Rows from block 3 of the text decoder, named by matrix and row number. Rows with one number belong to one neuron. Each number is 200 + 40 x the weight over its row's rms, rounded and kept within 0 to 999. All counts start at 0.
# fc1: MLP up (decoder.blocks.3.mlp.fc1.weight, 384x128), inputs 0-63
# fc2: MLP down (decoder.blocks.3.mlp.fc2.weight, 128x384, transposed), outputs 0-63
fc1.151,200,200,274,195,201,179,180,203,198,207,243,242,202,196,196,196,202,251,260,294,156,204,229,256,281,209,182,176,197,203,154,202,134,224,116,204,190,197,214,298,180,216,190,86,197,200,173,283,227,199,208,193,203,200,199,202,208,58,146,230,195,222,191,216
fc1.152,200,204,197,197,173,190,186,255,231,200,223,199,237,188,167,182,249,204,163,175,194,169,237,218,199,187,98,201,149,155,201,214,110,214,206,225,199,152,172,189,249,177,200,215,110,220,196,201,193,205,187,201,201,193,213,213,93,232,142,199,214,241,201,220
fc1.153,172,152,213,275,134,377,141,193,183,201,191,200,196,175,200,148,162,126,199,213,207,203,167,197,215,161,196,125,167,196,200,175,181,179,242,158,270,204,411,210,229,195,110,204,102,200,229,144,177,189,195,138,197,187,265,226,198,210,201,248,199,204,159,200
fc1.154,179,64,162,184,210,197,209,238,182,179,198,221,193,171,200,250,211,197,193,201,267,222,204,198,185,259,199,181,184,197,203,210,197,218,166,203,244,200,226,200,204,198,202,210,180,231,203,231,156,195,175,277,166,140,135,246,275,193,131,200,197,208,165,194
fc1.155,188,259,165,183,154,217,200,195,195,200,199,200,147,167,255,200,224,200,279,221,55,200,195,270,196,307,242,202,212,195,250,174,80,177,203,208,191,233,205,106,195,213,231,186,198,199,207,224,239,210,112,222,224,193,189,217,203,152,201,236,274,221,217,214
fc1.156,202,200,197,152,186,198,179,201,177,125,150,203,262,246,241,196,225,209,173,251,205,187,274,173,177,134,263,185,208,253,225,235,193,195,200,195,181,148,272,198,202,214,201,159,94,271,214,256,221,187,204,203,205,195,230,82,160,220,207,195,195,278,211,201
fc1.157,192,238,198,197,163,187,168,271,235,234,161,207,181,185,199,188,208,213,203,156,211,239,165,337,206,191,198,175,266,166,215,189,192,142,276,207,202,208,217,196,202,183,168,201,206,213,214,208,195,337,18,180,199,196,231,198,146,194,199,190,197,202,203,200
fc1.158,157,204,200,116,188,175,237,194,233,192,182,317,187,200,192,213,188,180,222,200,185,146,162,217,182,199,155,188,186,220,205,192,207,255,205,205,232,104,200,122,140,211,170,293,137,215,210,201,246,216,157,239,242,203,200,192,260,189,227,200,161,197,143,128
fc1.159,201,276,147,205,158,211,215,209,226,210,189,200,200,223,197,228,207,92,205,200,217,197,201,148,258,214,213,199,307,198,198,161,174,149,286,201,214,162,194,168,205,200,202,190,230,248,190,103,239,148,155,343,202,76,220,215,244,251,213,214,197,247,196,217
fc1.160,207,215,175,192,202,157,202,217,136,205,218,256,149,227,139,123,210,221,199,186,175,202,183,236,243,132,200,239,202,151,282,141,203,205,212,196,189,203,203,248,200,206,197,201,163,273,209,247,200,208,202,225,149,200,158,207,168,204,202,210,154,254,202,263
fc1.161,247,191,249,284,72,203,189,213,176,253,234,242,193,206,200,207,250,160,187,186,205,155,325,204,194,204,181,187,165,202,223,198,195,217,215,200,210,179,196,193,201,201,209,238,302,246,178,168,207,209,231,205,120,198,210,205,247,104,200,199,228,193,189,180
fc1.162,245,199,200,185,243,202,196,187,201,192,197,203,246,65,202,200,256,174,203,196,181,191,177,200,195,238,198,196,198,206,171,193,154,188,202,148,200,172,136,139,211,227,253,206,210,200,200,202,222,242,205,311,128,198,201,208,200,198,188,198,196,213,200,180
fc1.163,211,216,305,165,175,231,212,197,198,172,200,202,100,200,199,153,250,269,166,198,211,203,161,226,216,291,210,233,205,198,203,200,201,232,205,198,173,88,199,204,159,209,201,199,207,237,173,190,203,199,167,199,73,200,125,201,249,198,268,198,201,209,196,226
fc1.164,215,198,211,216,219,258,197,193,226,106,268,151,201,199,200,200,187,205,193,196,149,200,200,200,237,187,216,239,201,194,200,166,202,194,198,191,195,185,426,196,185,204,155,186,195,205,199,200,225,192,234,198,198,161,226,201,197,172,210,182,200,194,183,206
fc1.165,202,200,208,212,203,269,198,141,145,228,170,208,187,224,258,139,255,197,181,93,175,171,187,277,240,221,167,179,70,205,200,121,177,185,194,103,173,205,255,200,206,239,192,233,204,159,208,225,212,183,157,214,117,189,140,261,222,200,224,197,199,184,199,218
fc1.166,189,79,63,150,202,199,221,191,208,172,186,189,162,190,222,195,187,206,169,205,196,177,197,151,155,230,200,247,212,190,244,200,200,114,223,180,197,187,317,207,252,200,221,170,194,335,212,257,148,201,207,199,170,160,185,234,200,232,200,200,197,232,216,197
fc1.167,199,255,180,176,147,186,244,169,201,260,201,199,200,288,187,241,201,153,230,169,230,156,201,270,173,228,177,209,182,266,210,225,203,192,199,152,216,200,200,208,168,264,242,197,63,241,173,199,195,220,199,243,215,135,210,202,197,197,243,200,181,146,189,191
fc1.168,173,237,313,211,209,288,200,210,194,203,190,290,230,154,283,221,201,206,196,198,143,264,200,199,184,195,203,182,209,218,193,178,196,155,205,302,192,196,99,214,164,243,224,176,197,211,264,208,198,193,194,201,196,123,228,243,194,186,232,209,182,259,192,114
fc1.169,198,268,198,197,153,203,203,123,180,190,176,221,189,255,202,162,166,199,209,199,219,153,308,204,198,198,188,175,196,204,248,174,173,238,255,150,211,160,220,189,196,198,174,177,165,241,200,189,166,191,200,226,241,192,161,220,140,203,202,201,200,274,212,216
fc1.170,202,221,219,210,200,262,273,218,196,251,223,163,223,150,142,174,185,224,184,237,195,183,212,303,194,213,230,116,154,231,190,198,108,217,230,211,221,186,219,156,205,203,201,200,114,194,156,256,159,195,218,200,235,196,171,205,198,299,215,201,139,249,166,209
fc1.171,203,149,179,152,209,185,181,199,225,200,203,199,208,200,179,226,259,202,273,189,190,161,196,230,235,166,205,186,200,213,201,200,202,227,225,116,131,183,220,261,204,198,204,274,256,213,213,234,210,204,249,159,202,207,291,204,197,184,155,245,177,162,218,183
fc1.172,177,224,214,310,200,201,201,199,265,212,197,200,200,200,204,195,204,273,275,193,159,166,218,143,169,198,199,195,267,202,226,324,239,200,250,201,124,200,245,220,118,195,209,230,195,308,189,129,201,198,202,98,273,142,196,209,187,184,197,200,232,199,165,268
fc1.173,156,152,251,103,266,196,201,225,200,193,221,183,200,240,203,187,197,202,200,186,218,212,244,284,272,284,185,212,203,185,183,200,201,202,134,232,128,193,202,192,88,199,202,214,221,201,190,194,206,182,167,203,203,174,196,182,134,173,208,220,210,228,211,150
fc1.174,113,182,280,283,156,201,211,195,220,205,200,237,37,173,183,182,269,161,201,197,175,203,190,208,202,175,144,215,205,219,195,180,178,205,298,211,291,170,164,198,201,209,230,225,200,340,203,161,193,229,140,198,197,146,199,147,198,184,195,198,200,212,158,205
fc1.175,205,207,199,205,189,194,142,209,201,236,220,159,177,162,127,215,208,211,201,212,215,198,203,121,140,209,155,129,194,199,206,202,216,214,212,285,201,225,186,214,134,217,202,201,31,249,193,195,193,208,182,203,204,178,191,233,208,212,214,161,191,201,197,193
fc1.176,191,216,47,220,224,257,198,225,234,186,211,198,134,222,194,241,199,143,116,201,212,169,172,248,201,106,199,193,189,210,202,198,187,264,213,200,197,234,231,200,323,178,203,178,191,254,216,178,223,200,232,183,213,204,99,221,224,206,334,153,194,220,205,204
fc1.177,203,202,181,222,206,212,195,203,197,200,165,226,136,204,196,150,209,191,202,204,198,293,158,150,113,224,137,236,200,167,198,234,273,206,184,197,183,173,249,279,234,207,190,210,158,199,224,166,213,174,147,12,164,109,196,192,212,184,222,190,270,247,200,168
fc1.178,202,203,201,204,283,137,221,185,201,243,192,239,91,210,243,202,181,235,205,149,145,228,198,184,211,185,189,170,89,282,218,207,201,215,174,206,203,246,200,257,161,209,207,203,288,192,202,156,63,198,205,190,195,199,198,196,190,215,207,161,220,181,192,198
fc1.179,200,143,195,266,202,254,200,204,202,286,199,261,348,236,181,210,197,215,190,235,205,252,197,196,236,194,150,195,201,209,201,239,217,195,203,251,182,141,191,231,203,200,208,211,201,232,134,250,161,226,283,146,219,193,163,292,286,205,217,272,202,267,235,188
fc1.180,199,199,193,222,196,202,219,168,202,196,167,216,187,200,237,208,201,223,235,191,198,197,220,259,192,204,17,160,179,269,201,218,199,238,200,185,193,201,284,200,172,167,222,274,202,104,300,207,203,184,192,188,193,207,231,203,116,196,204,217,219,173,202,194
fc1.181,204,225,177,220,199,236,174,232,205,196,215,207,230,221,179,250,195,189,214,228,219,210,159,252,290,185,201,201,200,215,199,224,203,273,209,204,154,273,92,192,201,199,196,197,199,245,186,226,197,196,196,201,241,51,212,188,203,224,248,198,201,118,153,216
fc1.182,201,150,308,202,224,213,193,200,204,264,200,244,179,294,214,269,229,214,187,187,199,220,202,152,158,173,208,177,204,201,205,278,163,197,179,348,197,204,257,204,170,144,177,217,202,194,172,198,163,186,164,219,216,193,198,163,203,247,202,191,226,169,152,177
fc1.183,172,177,287,200,181,219,201,199,280,207,195,316,300,197,187,187,152,201,198,235,212,206,201,215,133,149,176,216,155,235,212,244,118,200,95,183,208,272,233,244,199,185,196,222,202,163,202,181,190,197,285,141,199,136,198,250,208,195,200,217,171,197,170,227
fc1.184,234,240,199,191,217,168,201,238,160,198,200,187,193,202,201,214,190,136,191,165,218,83,200,260,246,227,207,201,189,111,194,181,166,200,197,231,198,137,222,196,203,178,207,200,199,228,200,175,111,192,169,194,203,201,206,204,220,156,169,219,189,235,211,198
fc1.185,258,298,201,180,203,183,209,202,166,204,225,207,209,206,201,257,234,212,190,223,193,213,201,166,243,173,222,180,200,199,138,238,124,197,206,240,229,219,216,214,195,205,302,219,265,137,137,207,141,209,213,186,197,261,258,171,194,100,183,232,174,195,180,202
fc1.186,177,249,199,142,213,198,291,239,199,198,223,194,113,208,257,210,203,211,193,229,215,300,205,232,199,256,221,214,172,232,196,280,250,144,203,194,159,202,93,200,201,202,191,193,199,194,200,197,194,293,270,175,192,216,182,232,201,258,200,161,206,152,183,193
fc1.187,197,201,213,188,201,190,36,231,174,200,211,75,248,232,128,204,270,192,107,189,297,246,186,203,200,192,257,69,184,164,228,185,225,173,199,223,203,192,196,246,180,234,159,210,143,218,287,204,209,180,208,155,206,181,197,169,189,234,190,320,196,193,160,142
fc1.188,218,173,208,201,206,185,199,196,211,274,203,200,140,200,163,189,199,114,238,214,221,205,133,207,234,193,199,144,380,216,236,247,158,300,188,181,200,235,265,104,200,214,232,186,236,293,202,199,190,250,198,211,201,181,166,203,313,197,166,305,199,221,258,213
fc1.189,230,227,180,213,155,209,184,196,196,197,174,165,203,137,123,213,193,204,214,431,196,221,177,259,216,219,152,195,198,244,167,237,196,198,182,218,202,191,149,163,190,164,197,198,155,164,222,236,189,204,210,197,201,204,203,66,184,196,212,199,179,205,196,196
fc1.190,197,203,247,239,208,206,230,213,337,224,199,168,198,215,160,213,206,192,245,180,160,207,206,186,186,172,136,205,359,203,207,210,224,200,200,209,175,200,223,202,249,269,254,217,180,267,198,203,194,245,163,185,199,91,237,188,211,192,190,177,201,218,223,181
fc1.191,68,208,209,141,185,197,210,205,196,202,204,202,144,241,285,188,163,208,168,192,205,202,196,195,182,190,232,260,178,271,209,257,207,296,207,233,231,177,278,202,149,267,138,203,261,202,209,191,162,210,273,204,193,251,168,167,170,172,167,181,203,205,169,228
fc1.192,199,204,219,200,200,191,199,127,198,124,85,223,195,196,168,145,226,227,209,242,185,208,198,193,198,206,195,262,207,179,211,57,172,200,201,184,201,132,171,172,191,188,194,268,199,214,198,210,214,178,155,303,211,161,177,225,208,203,198,201,199,203,320,137
fc1.193,202,201,195,179,204,200,250,204,197,197,199,207,180,175,214,214,181,197,219,186,187,197,214,220,237,268,198,182,201,204,187,201,200,259,165,206,206,198,189,122,189,182,170,219,227,188,238,347,210,200,192,270,188,203,152,152,201,206,218,178,134,205,205,118
fc1.194,194,200,160,150,224,227,203,204,206,202,223,197,271,203,198,217,185,213,192,207,213,202,179,150,199,337,162,199,197,212,178,204,194,182,113,217,177,152,200,211,140,176,198,175,213,131,174,203,200,222,178,144,210,209,233,202,240,191,207,188,199,273,191,211
fc1.195,214,198,207,169,206,223,228,199,145,243,206,204,209,199,220,197,193,198,81,313,201,208,199,245,247,201,205,203,225,272,221,171,214,190,201,154,184,193,275,199,201,203,262,203,238,194,225,219,137,281,185,106,225,179,201,180,138,200,228,246,178,168,186,182
fc1.196,190,193,199,175,197,154,146,257,201,66,218,214,137,178,198,200,215,200,201,286,199,167,176,199,238,204,201,241,223,223,201,188,213,217,195,186,202,198,211,246,191,213,190,200,182,216,201,192,202,205,200,206,191,285,215,196,188,186,199,203,218,212,205,201
fc1.197,194,168,347,187,199,196,195,197,240,162,204,197,181,218,171,205,120,204,129,216,203,202,189,205,182,222,193,180,206,79,195,176,192,108,131,199,175,200,210,277,200,207,232,285,330,119,112,253,192,233,184,255,185,192,229,154,248,193,199,180,141,87,200,200
fc1.198,206,215,135,173,191,228,196,207,203,285,174,248,197,204,201,225,218,242,201,185,220,194,204,198,275,194,175,122,243,98,194,102,198,220,217,295,72,202,251,178,192,238,204,193,58,204,201,203,195,291,101,184,203,223,192,231,213,199,212,207,180,266,140,195
fc1.199,163,197,137,199,200,202,199,258,211,193,172,267,206,199,194,274,230,172,200,298,195,157,200,204,190,201,212,201,200,200,202,204,203,174,197,204,274,202,203,231,331,207,200,186,193,232,201,188,153,157,212,189,196,200,122,204,152,109,276,239,183,194,197,187
fc1.200,192,206,165,213,97,205,238,197,362,136,254,222,203,226,197,345,199,187,115,191,224,198,200,207,193,172,161,183,200,191,206,200,208,197,200,195,176,191,228,211,200,253,161,149,290,210,190,195,203,198,82,214,187,204,280,196,187,212,228,201,164,193,230,207
fc1.201,232,165,195,349,227,267,207,198,205,188,178,192,252,200,173,205,205,207,227,221,199,197,178,246,293,199,233,132,178,197,199,212,218,208,191,204,257,217,249,201,163,189,255,201,202,335,194,215,200,197,128,232,202,193,202,296,255,201,214,200,223,171,242,206
fc1.202,205,217,207,240,119,296,279,189,198,211,200,144,193,212,207,166,225,153,298,177,199,195,224,197,194,260,194,189,207,222,212,175,142,168,202,197,236,209,237,291,175,173,157,143,197,222,198,162,292,184,239,198,216,202,200,162,265,200,200,153,278,196,218,187
fc1.203,196,214,124,200,220,194,165,202,177,189,205,207,200,254,336,264,272,216,205,172,57,256,201,218,120,188,198,207,180,174,155,189,98,206,228,203,198,239,212,121,198,193,207,138,137,183,198,213,169,245,191,251,242,204,222,186,193,188,150,304,201,270,203,189
fc2.151,179,176,216,192,255,192,234,192,197,197,181,265,201,211,210,188,203,230,224,198,181,204,219,191,201,196,96,292,156,248,121,209,209,194,200,163,190,221,198,209,196,212,191,4,192,169,194,199,330,102,267,204,203,175,185,198,198,212,193,221,211,198,190,203
fc2.152,202,276,196,209,181,208,201,200,201,160,211,199,259,195,198,201,211,199,114,200,198,202,201,196,204,201,263,155,196,193,222,202,283,190,127,238,168,189,197,271,199,202,230,197,51,119,200,194,249,233,210,112,214,196,201,200,199,199,188,188,226,223,219,144
fc2.153,213,233,203,225,202,314,243,198,149,216,200,260,219,207,168,207,217,200,184,197,164,302,205,156,215,223,166,200,232,208,267,189,204,174,198,178,198,203,198,216,197,178,203,209,212,180,195,193,200,200,213,299,254,200,286,156,170,196,206,195,180,186,204,108
fc2.154,149,201,125,195,196,202,197,296,227,231,278,226,224,202,167,195,202,210,206,170,200,200,192,228,186,246,220,200,203,259,253,203,203,235,203,205,203,228,203,128,242,165,208,180,202,223,215,220,234,249,199,214,302,186,195,249,252,197,94,202,201,191,189,120
fc2.155,230,202,201,178,198,135,241,205,179,212,201,201,207,197,237,197,233,238,297,101,124,79,198,269,125,181,188,198,234,177,181,192,199,213,196,202,199,200,276,178,219,214,167,193,184,130,208,219,200,131,188,178,164,253,111,213,190,170,201,166,200,224,205,213
fc2.156,213,202,223,257,223,252,199,193,207,194,258,217,216,219,234,113,66,208,124,196,245,118,250,119,200,195,208,206,313,254,222,179,206,229,154,163,196,128,207,195,191,285,198,194,197,183,230,171,199,184,195,144,232,289,175,178,197,176,197,210,205,249,227,134
fc2.157,204,160,189,232,104,201,201,188,200,201,190,201,178,159,199,211,249,205,200,88,198,268,183,363,84,197,219,187,215,143,178,202,174,209,210,223,249,202,207,145,148,223,219,186,255,186,199,184,204,223,200,177,187,173,201,170,268,228,198,180,200,186,178,236
fc2.158,198,192,207,193,228,228,202,304,207,174,134,196,151,166,181,161,196,200,195,210,204,262,188,201,190,184,174,208,195,205,196,152,204,173,233,200,153,200,229,187,198,227,167,199,210,156,235,201,200,220,181,234,224,213,215,218,201,202,198,193,178,209,209,204
fc2.159,183,211,180,182,200,115,201,161,196,208,193,209,230,193,194,197,186,207,197,207,185,205,226,168,165,99,204,164,218,216,184,143,200,191,183,223,174,335,160,191,143,341,64,189,187,282,198,205,193,182,213,200,200,213,233,200,234,98,179,204,301,146,262,215
fc2.160,223,215,201,194,199,216,206,200,245,190,180,192,204,189,227,218,161,333,223,187,200,191,228,194,152,169,194,205,205,224,199,200,220,179,199,173,148,157,210,254,195,145,178,199,223,181,157,192,100,208,195,304,228,253,198,209,188,203,190,198,271,204,229,199
fc2.161,200,211,201,177,196,230,197,160,201,226,198,197,184,246,190,268,203,208,186,167,229,162,265,187,222,207,145,299,200,192,211,198,207,192,145,199,197,142,196,210,190,254,207,236,265,183,257,222,233,220,212,195,176,277,196,236,253,229,180,189,245,199,309,198
fc2.162,209,226,206,98,208,285,206,204,223,126,211,212,211,212,178,202,133,180,198,153,201,199,201,265,204,206,200,137,207,201,232,288,158,202,153,206,196,199,214,151,181,103,137,198,206,209,222,216,200,194,202,297,215,156,208,185,137,199,201,152,203,164,279,260
fc2.163,319,225,198,202,273,209,189,244,184,198,198,199,152,198,203,188,208,217,205,186,225,99,191,244,159,184,252,233,244,172,197,203,204,199,203,153,283,217,178,164,288,184,261,196,200,175,202,194,234,200,187,193,245,200,6,188,219,319,213,201,200,199,209,202
fc2.164,230,324,202,239,210,284,226,210,200,202,236,173,200,326,199,160,226,184,112,194,201,191,164,192,352,195,124,176,150,262,264,194,185,211,201,197,202,194,208,253,204,304,199,200,174,185,191,190,219,199,193,199,202,188,203,190,213,222,175,199,152,192,188,150
fc2.165,239,270,162,200,223,203,196,258,205,208,173,213,215,209,326,202,198,198,147,87,155,189,175,201,214,205,212,309,193,141,167,184,201,148,198,156,157,275,272,187,253,174,205,200,202,182,190,199,325,240,182,204,203,210,234,150,198,196,206,194,202,85,212,184
fc2.166,217,208,135,224,220,181,270,205,181,122,184,199,232,197,187,228,201,201,198,200,278,203,198,107,188,199,216,203,210,200,214,229,198,174,196,188,155,202,243,125,181,207,200,207,263,260,165,210,2,197,201,214,248,241,176,215,193,299,232,159,184,240,201,211
fc2.167,184,206,199,200,205,152,225,203,234,211,257,205,180,203,199,168,249,206,80,195,196,188,203,245,225,170,208,258,198,192,136,209,347,214,235,275,200,203,231,226,223,213,200,207,178,196,282,200,239,221,208,215,218,158,103,202,203,205,198,199,200,217,209,196
fc2.168,144,136,192,200,195,219,162,262,200,225,199,231,195,198,203,178,196,184,122,192,191,177,181,235,222,211,252,200,222,190,210,149,201,215,219,234,201,143,78,181,229,246,204,200,179,186,288,198,164,205,187,142,174,202,306,247,193,126,222,252,238,208,281,248
fc2.169,225,201,219,205,198,167,275,204,203,200,167,170,192,277,242,211,197,177,305,185,231,190,223,165,243,159,247,292,198,120,243,120,216,207,198,215,197,178,245,201,151,197,199,197,246,146,185,201,195,218,194,191,194,227,212,213,198,186,193,202,207,183,232,142
fc2.170,194,230,191,201,175,166,171,194,115,195,200,208,195,229,207,223,205,182,214,288,191,239,191,309,201,199,177,203,211,216,305,179,238,332,256,237,135,211,200,180,206,150,175,148,195,237,213,352,260,145,207,248,225,219,200,204,200,200,168,193,200,210,248,181
fc2.171,202,305,232,199,189,257,202,239,292,182,201,191,188,285,200,204,161,185,197,208,201,139,212,182,190,197,176,205,200,223,177,115,200,135,201,198,175,200,180,187,149,169,196,237,279,198,152,214,235,162,205,248,162,200,200,206,190,201,199,251,243,157,200,201
fc2.172,201,247,162,271,155,114,207,178,246,213,235,200,197,202,202,114,169,199,213,201,221,141,194,159,214,207,201,199,286,212,180,200,176,213,232,172,190,180,202,211,252,200,211,217,195,98,213,198,113,210,138,195,202,136,213,204,187,213,123,205,206,175,201,184
fc2.173,227,184,183,202,210,238,125,242,178,190,210,170,200,220,214,220,191,199,198,126,163,185,230,193,220,256,230,213,232,203,170,200,169,199,170,149,204,193,189,202,90,299,173,194,212,193,202,174,181,228,171,87,177,270,193,131,191,200,205,175,179,201,196,179
fc2.174,192,239,155,199,197,257,195,136,201,126,170,201,243,205,211,147,190,224,243,161,222,149,205,208,180,219,182,192,207,206,183,311,246,221,159,193,172,214,267,98,226,202,168,177,234,202,201,199,230,313,202,241,216,154,210,93,156,188,197,138,213,197,208,197
fc2.175,198,167,163,199,136,217,133,209,198,227,202,210,197,189,41,232,214,226,267,211,201,190,214,174,91,197,194,141,242,241,200,207,229,175,201,399,205,195,226,237,206,218,199,190,96,194,218,196,197,244,195,183,190,196,200,201,165,215,215,152,275,202,198,206
fc2.176,217,226,204,206,193,213,168,195,190,232,160,163,126,210,152,209,202,250,101,240,214,253,183,214,202,195,169,198,264,203,156,267,208,203,210,193,233,200,103,200,215,136,194,140,249,240,173,197,204,204,116,255,230,158,145,153,177,288,187,69,196,200,194,192
fc2.177,199,192,262,261,255,230,215,169,200,220,194,179,208,200,181,159,200,249,199,142,147,215,199,202,140,245,169,183,207,140,216,152,192,155,142,161,202,205,202,110,203,133,187,200,222,86,203,145,132,191,213,202,231,107,197,203,225,199,252,215,275,224,218,202
fc2.178,191,196,129,185,281,196,203,265,211,177,190,195,206,198,231,168,191,201,204,191,209,177,348,197,246,195,275,206,145,204,180,291,210,253,200,194,189,113,228,210,259,193,214,186,250,203,230,190,163,243,272,199,205,296,235,226,295,203,215,144,190,198,187,227
fc2.179,212,191,211,231,229,309,172,202,164,212,191,203,242,200,218,153,177,215,274,203,239,202,202,148,219,218,200,207,249,280,187,194,201,227,200,180,187,213,168,201,173,171,192,203,195,204,201,209,219,199,330,214,160,155,143,333,196,166,222,271,228,168,199,182
fc2.180,213,253,249,206,194,195,243,198,193,166,195,179,161,206,203,189,200,193,229,200,227,194,217,203,205,213,195,153,180,236,189,199,200,198,200,236,200,216,195,221,223,197,245,207,291,200,230,250,196,109,113,194,197,148,197,179,236,210,190,204,132,249,201,82
fc2.181,92,220,204,198,140,223,205,151,250,200,246,203,200,191,194,181,227,253,161,201,216,195,200,267,229,168,229,234,202,208,233,203,203,196,200,151,197,250,190,169,187,126,202,136,161,274,276,231,269,199,88,193,275,198,201,111,199,201,199,200,194,205,200,221
fc2.182,190,123,269,202,243,216,204,136,275,245,85,135,205,159,181,185,181,165,200,184,253,113,203,252,178,143,222,220,166,283,196,199,204,236,135,267,143,204,216,215,289,122,167,216,197,182,193,207,156,165,166,182,211,194,200,179,196,178,267,246,200,187,181,237
fc2.183,289,190,213,210,193,129,128,189,200,203,258,207,79,188,241,215,257,141,215,202,247,209,200,196,202,292,195,201,82,218,182,202,199,203,154,203,117,200,199,195,203,119,277,194,160,241,237,211,282,152,199,168,295,152,197,181,222,208,211,200,197,216,183,201
fc2.184,155,205,214,172,249,221,212,200,194,200,202,186,190,97,204,133,121,195,200,196,286,169,213,142,180,182,232,196,247,239,179,205,223,302,206,179,208,226,208,175,217,140,205,189,140,121,200,200,201,205,199,244,194,203,230,191,202,233,169,199,177,171,307,90
fc2.185,158,210,151,161,278,196,224,227,167,191,207,213,200,297,234,173,129,234,108,167,77,191,188,140,113,202,161,177,199,155,153,328,121,225,251,191,196,232,193,156,250,198,245,248,205,202,126,217,236,188,200,199,206,241,287,225,200,202,197,300,200,146,199,193
fc2.186,188,200,110,130,202,135,189,193,283,237,190,194,210,150,198,196,218,202,125,158,255,146,176,202,175,186,200,225,254,171,215,199,193,194,241,195,195,197,200,205,177,192,194,286,200,202,216,202,180,205,174,195,207,184,221,176,205,203,283,203,80,198,113,212
fc2.187,211,154,175,208,238,206,126,154,199,215,258,114,170,228,194,203,135,180,234,197,198,165,184,222,147,151,194,159,285,161,196,201,204,201,207,194,245,152,195,202,140,207,200,207,149,224,261,205,200,214,198,33,174,178,209,192,220,198,202,271,204,136,150,229
fc2.188,202,244,285,191,190,124,207,202,193,194,187,214,260,201,168,206,227,207,218,197,185,245,205,193,198,207,193,257,311,164,180,227,221,204,205,200,241,256,219,259,203,178,135,188,200,198,169,227,200,198,200,283,186,209,222,203,209,233,243,165,168,278,144,78
fc2.189,200,196,158,242,215,278,221,196,189,135,205,176,201,199,205,180,238,197,184,200,170,185,317,183,202,278,148,205,220,200,180,178,238,233,236,206,198,199,177,246,195,157,236,206,226,145,217,215,200,207,199,148,281,201,197,213,213,198,199,220,199,143,237,193
fc2.190,120,222,201,253,157,257,234,212,334,212,204,158,191,195,198,198,271,267,278,202,200,234,243,207,219,185,212,96,201,200,201,261,171,200,298,221,209,207,194,125,235,200,220,222,205,204,206,205,196,310,203,199,202,135,199,198,196,265,204,198,187,215,200,217
fc2.191,191,245,163,121,223,209,244,236,253,180,198,174,209,201,235,175,169,232,203,134,219,197,204,193,203,205,283,330,190,203,275,197,198,197,190,213,195,202,203,158,202,132,89,201,198,195,200,204,204,198,229,206,179,199,170,190,201,194,205,188,219,195,220,195
fc2.192,202,198,198,188,303,241,207,198,225,193,124,172,208,138,188,149,187,199,188,319,317,196,201,178,201,248,200,270,200,197,144,174,201,204,211,177,185,184,182,265,183,197,262,300,213,232,198,202,181,167,200,235,195,193,202,205,192,198,190,305,256,188,240,86
fc2.193,200,222,198,226,155,160,196,222,201,174,227,220,163,206,246,188,290,200,185,190,277,193,199,231,181,223,337,171,145,174,223,100,83,173,182,173,210,210,232,195,155,207,201,204,181,242,201,195,170,204,161,57,159,209,225,215,175,235,227,199,80,228,199,197
fc2.194,219,134,200,198,209,201,220,227,107,247,188,207,202,160,174,227,267,251,168,194,196,289,191,203,99,201,202,183,182,208,115,236,195,199,200,277,226,203,204,214,200,235,188,239,203,192,251,225,203,200,199,201,160,177,189,192,256,246,192,188,185,232,195,288
fc2.195,191,48,240,174,201,201,161,168,136,249,240,179,221,202,225,138,195,212,135,255,190,220,185,206,309,200,215,197,205,221,189,146,86,200,239,193,201,204,183,176,221,196,192,200,297,176,262,197,187,203,226,140,202,175,168,178,200,208,200,199,211,182,243,255
fc2.196,208,214,191,109,111,184,204,119,263,199,177,206,148,111,189,203,280,213,200,201,213,207,190,224,169,245,204,195,201,150,321,177,164,198,166,208,201,199,223,199,200,238,200,225,254,186,153,125,173,215,252,177,142,232,244,247,205,183,193,191,200,180,149,219
fc2.197,192,58,271,253,254,187,172,197,189,200,204,194,221,214,187,186,199,203,162,187,142,235,196,180,241,228,179,188,246,125,188,178,200,118,201,208,212,159,268,265,195,199,196,348,407,168,201,252,201,233,214,300,170,127,205,171,252,189,230,194,190,143,190,212
fc2.198,182,153,190,182,198,275,157,177,233,197,227,195,206,200,203,201,167,193,186,198,191,162,203,172,211,206,175,111,222,205,206,202,267,210,209,259,233,241,151,219,108,153,199,202,264,205,246,71,296,269,218,170,134,225,195,207,163,202,192,189,200,204,244,209
fc2.199,166,200,269,271,185,90,289,284,274,203,156,196,197,201,189,195,248,193,198,201,186,277,152,112,388,235,202,205,191,223,221,216,183,198,211,208,146,218,201,200,199,167,211,204,204,212,209,199,209,191,202,218,209,297,179,249,168,209,211,195,209,145,184,187
fc2.200,222,206,224,200,237,197,187,222,248,187,207,175,181,161,34,232,189,198,188,185,198,214,213,207,259,102,221,220,180,215,145,159,208,203,210,235,227,214,210,174,218,306,199,195,194,189,242,233,86,200,53,213,160,176,165,219,131,201,72,200,230,204,196,222
fc2.201,200,216,187,207,181,220,222,236,199,197,201,138,206,218,193,197,228,204,213,243,196,194,198,209,248,228,131,98,196,207,322,189,113,190,154,191,234,195,200,206,202,204,188,245,188,196,145,161,224,208,153,227,226,173,201,349,201,258,188,199,186,266,199,116
fc2.202,199,125,216,306,244,267,203,153,204,172,147,189,212,200,300,196,177,207,196,218,202,201,196,212,262,206,164,135,77,191,221,211,140,193,224,190,164,166,219,204,185,170,210,200,198,88,217,197,151,192,170,165,199,208,134,239,202,255,186,172,239,244,217,275
fc2.203,204,250,150,209,195,200,206,200,200,230,193,200,231,204,307,178,199,254,212,153,169,232,193,206,124,212,218,197,211,242,195,153,152,300,152,193,212,207,214,133,204,233,190,200,186,145,200,136,170,204,211,201,202,192,240,201,201,184,196,268,237,216,206,200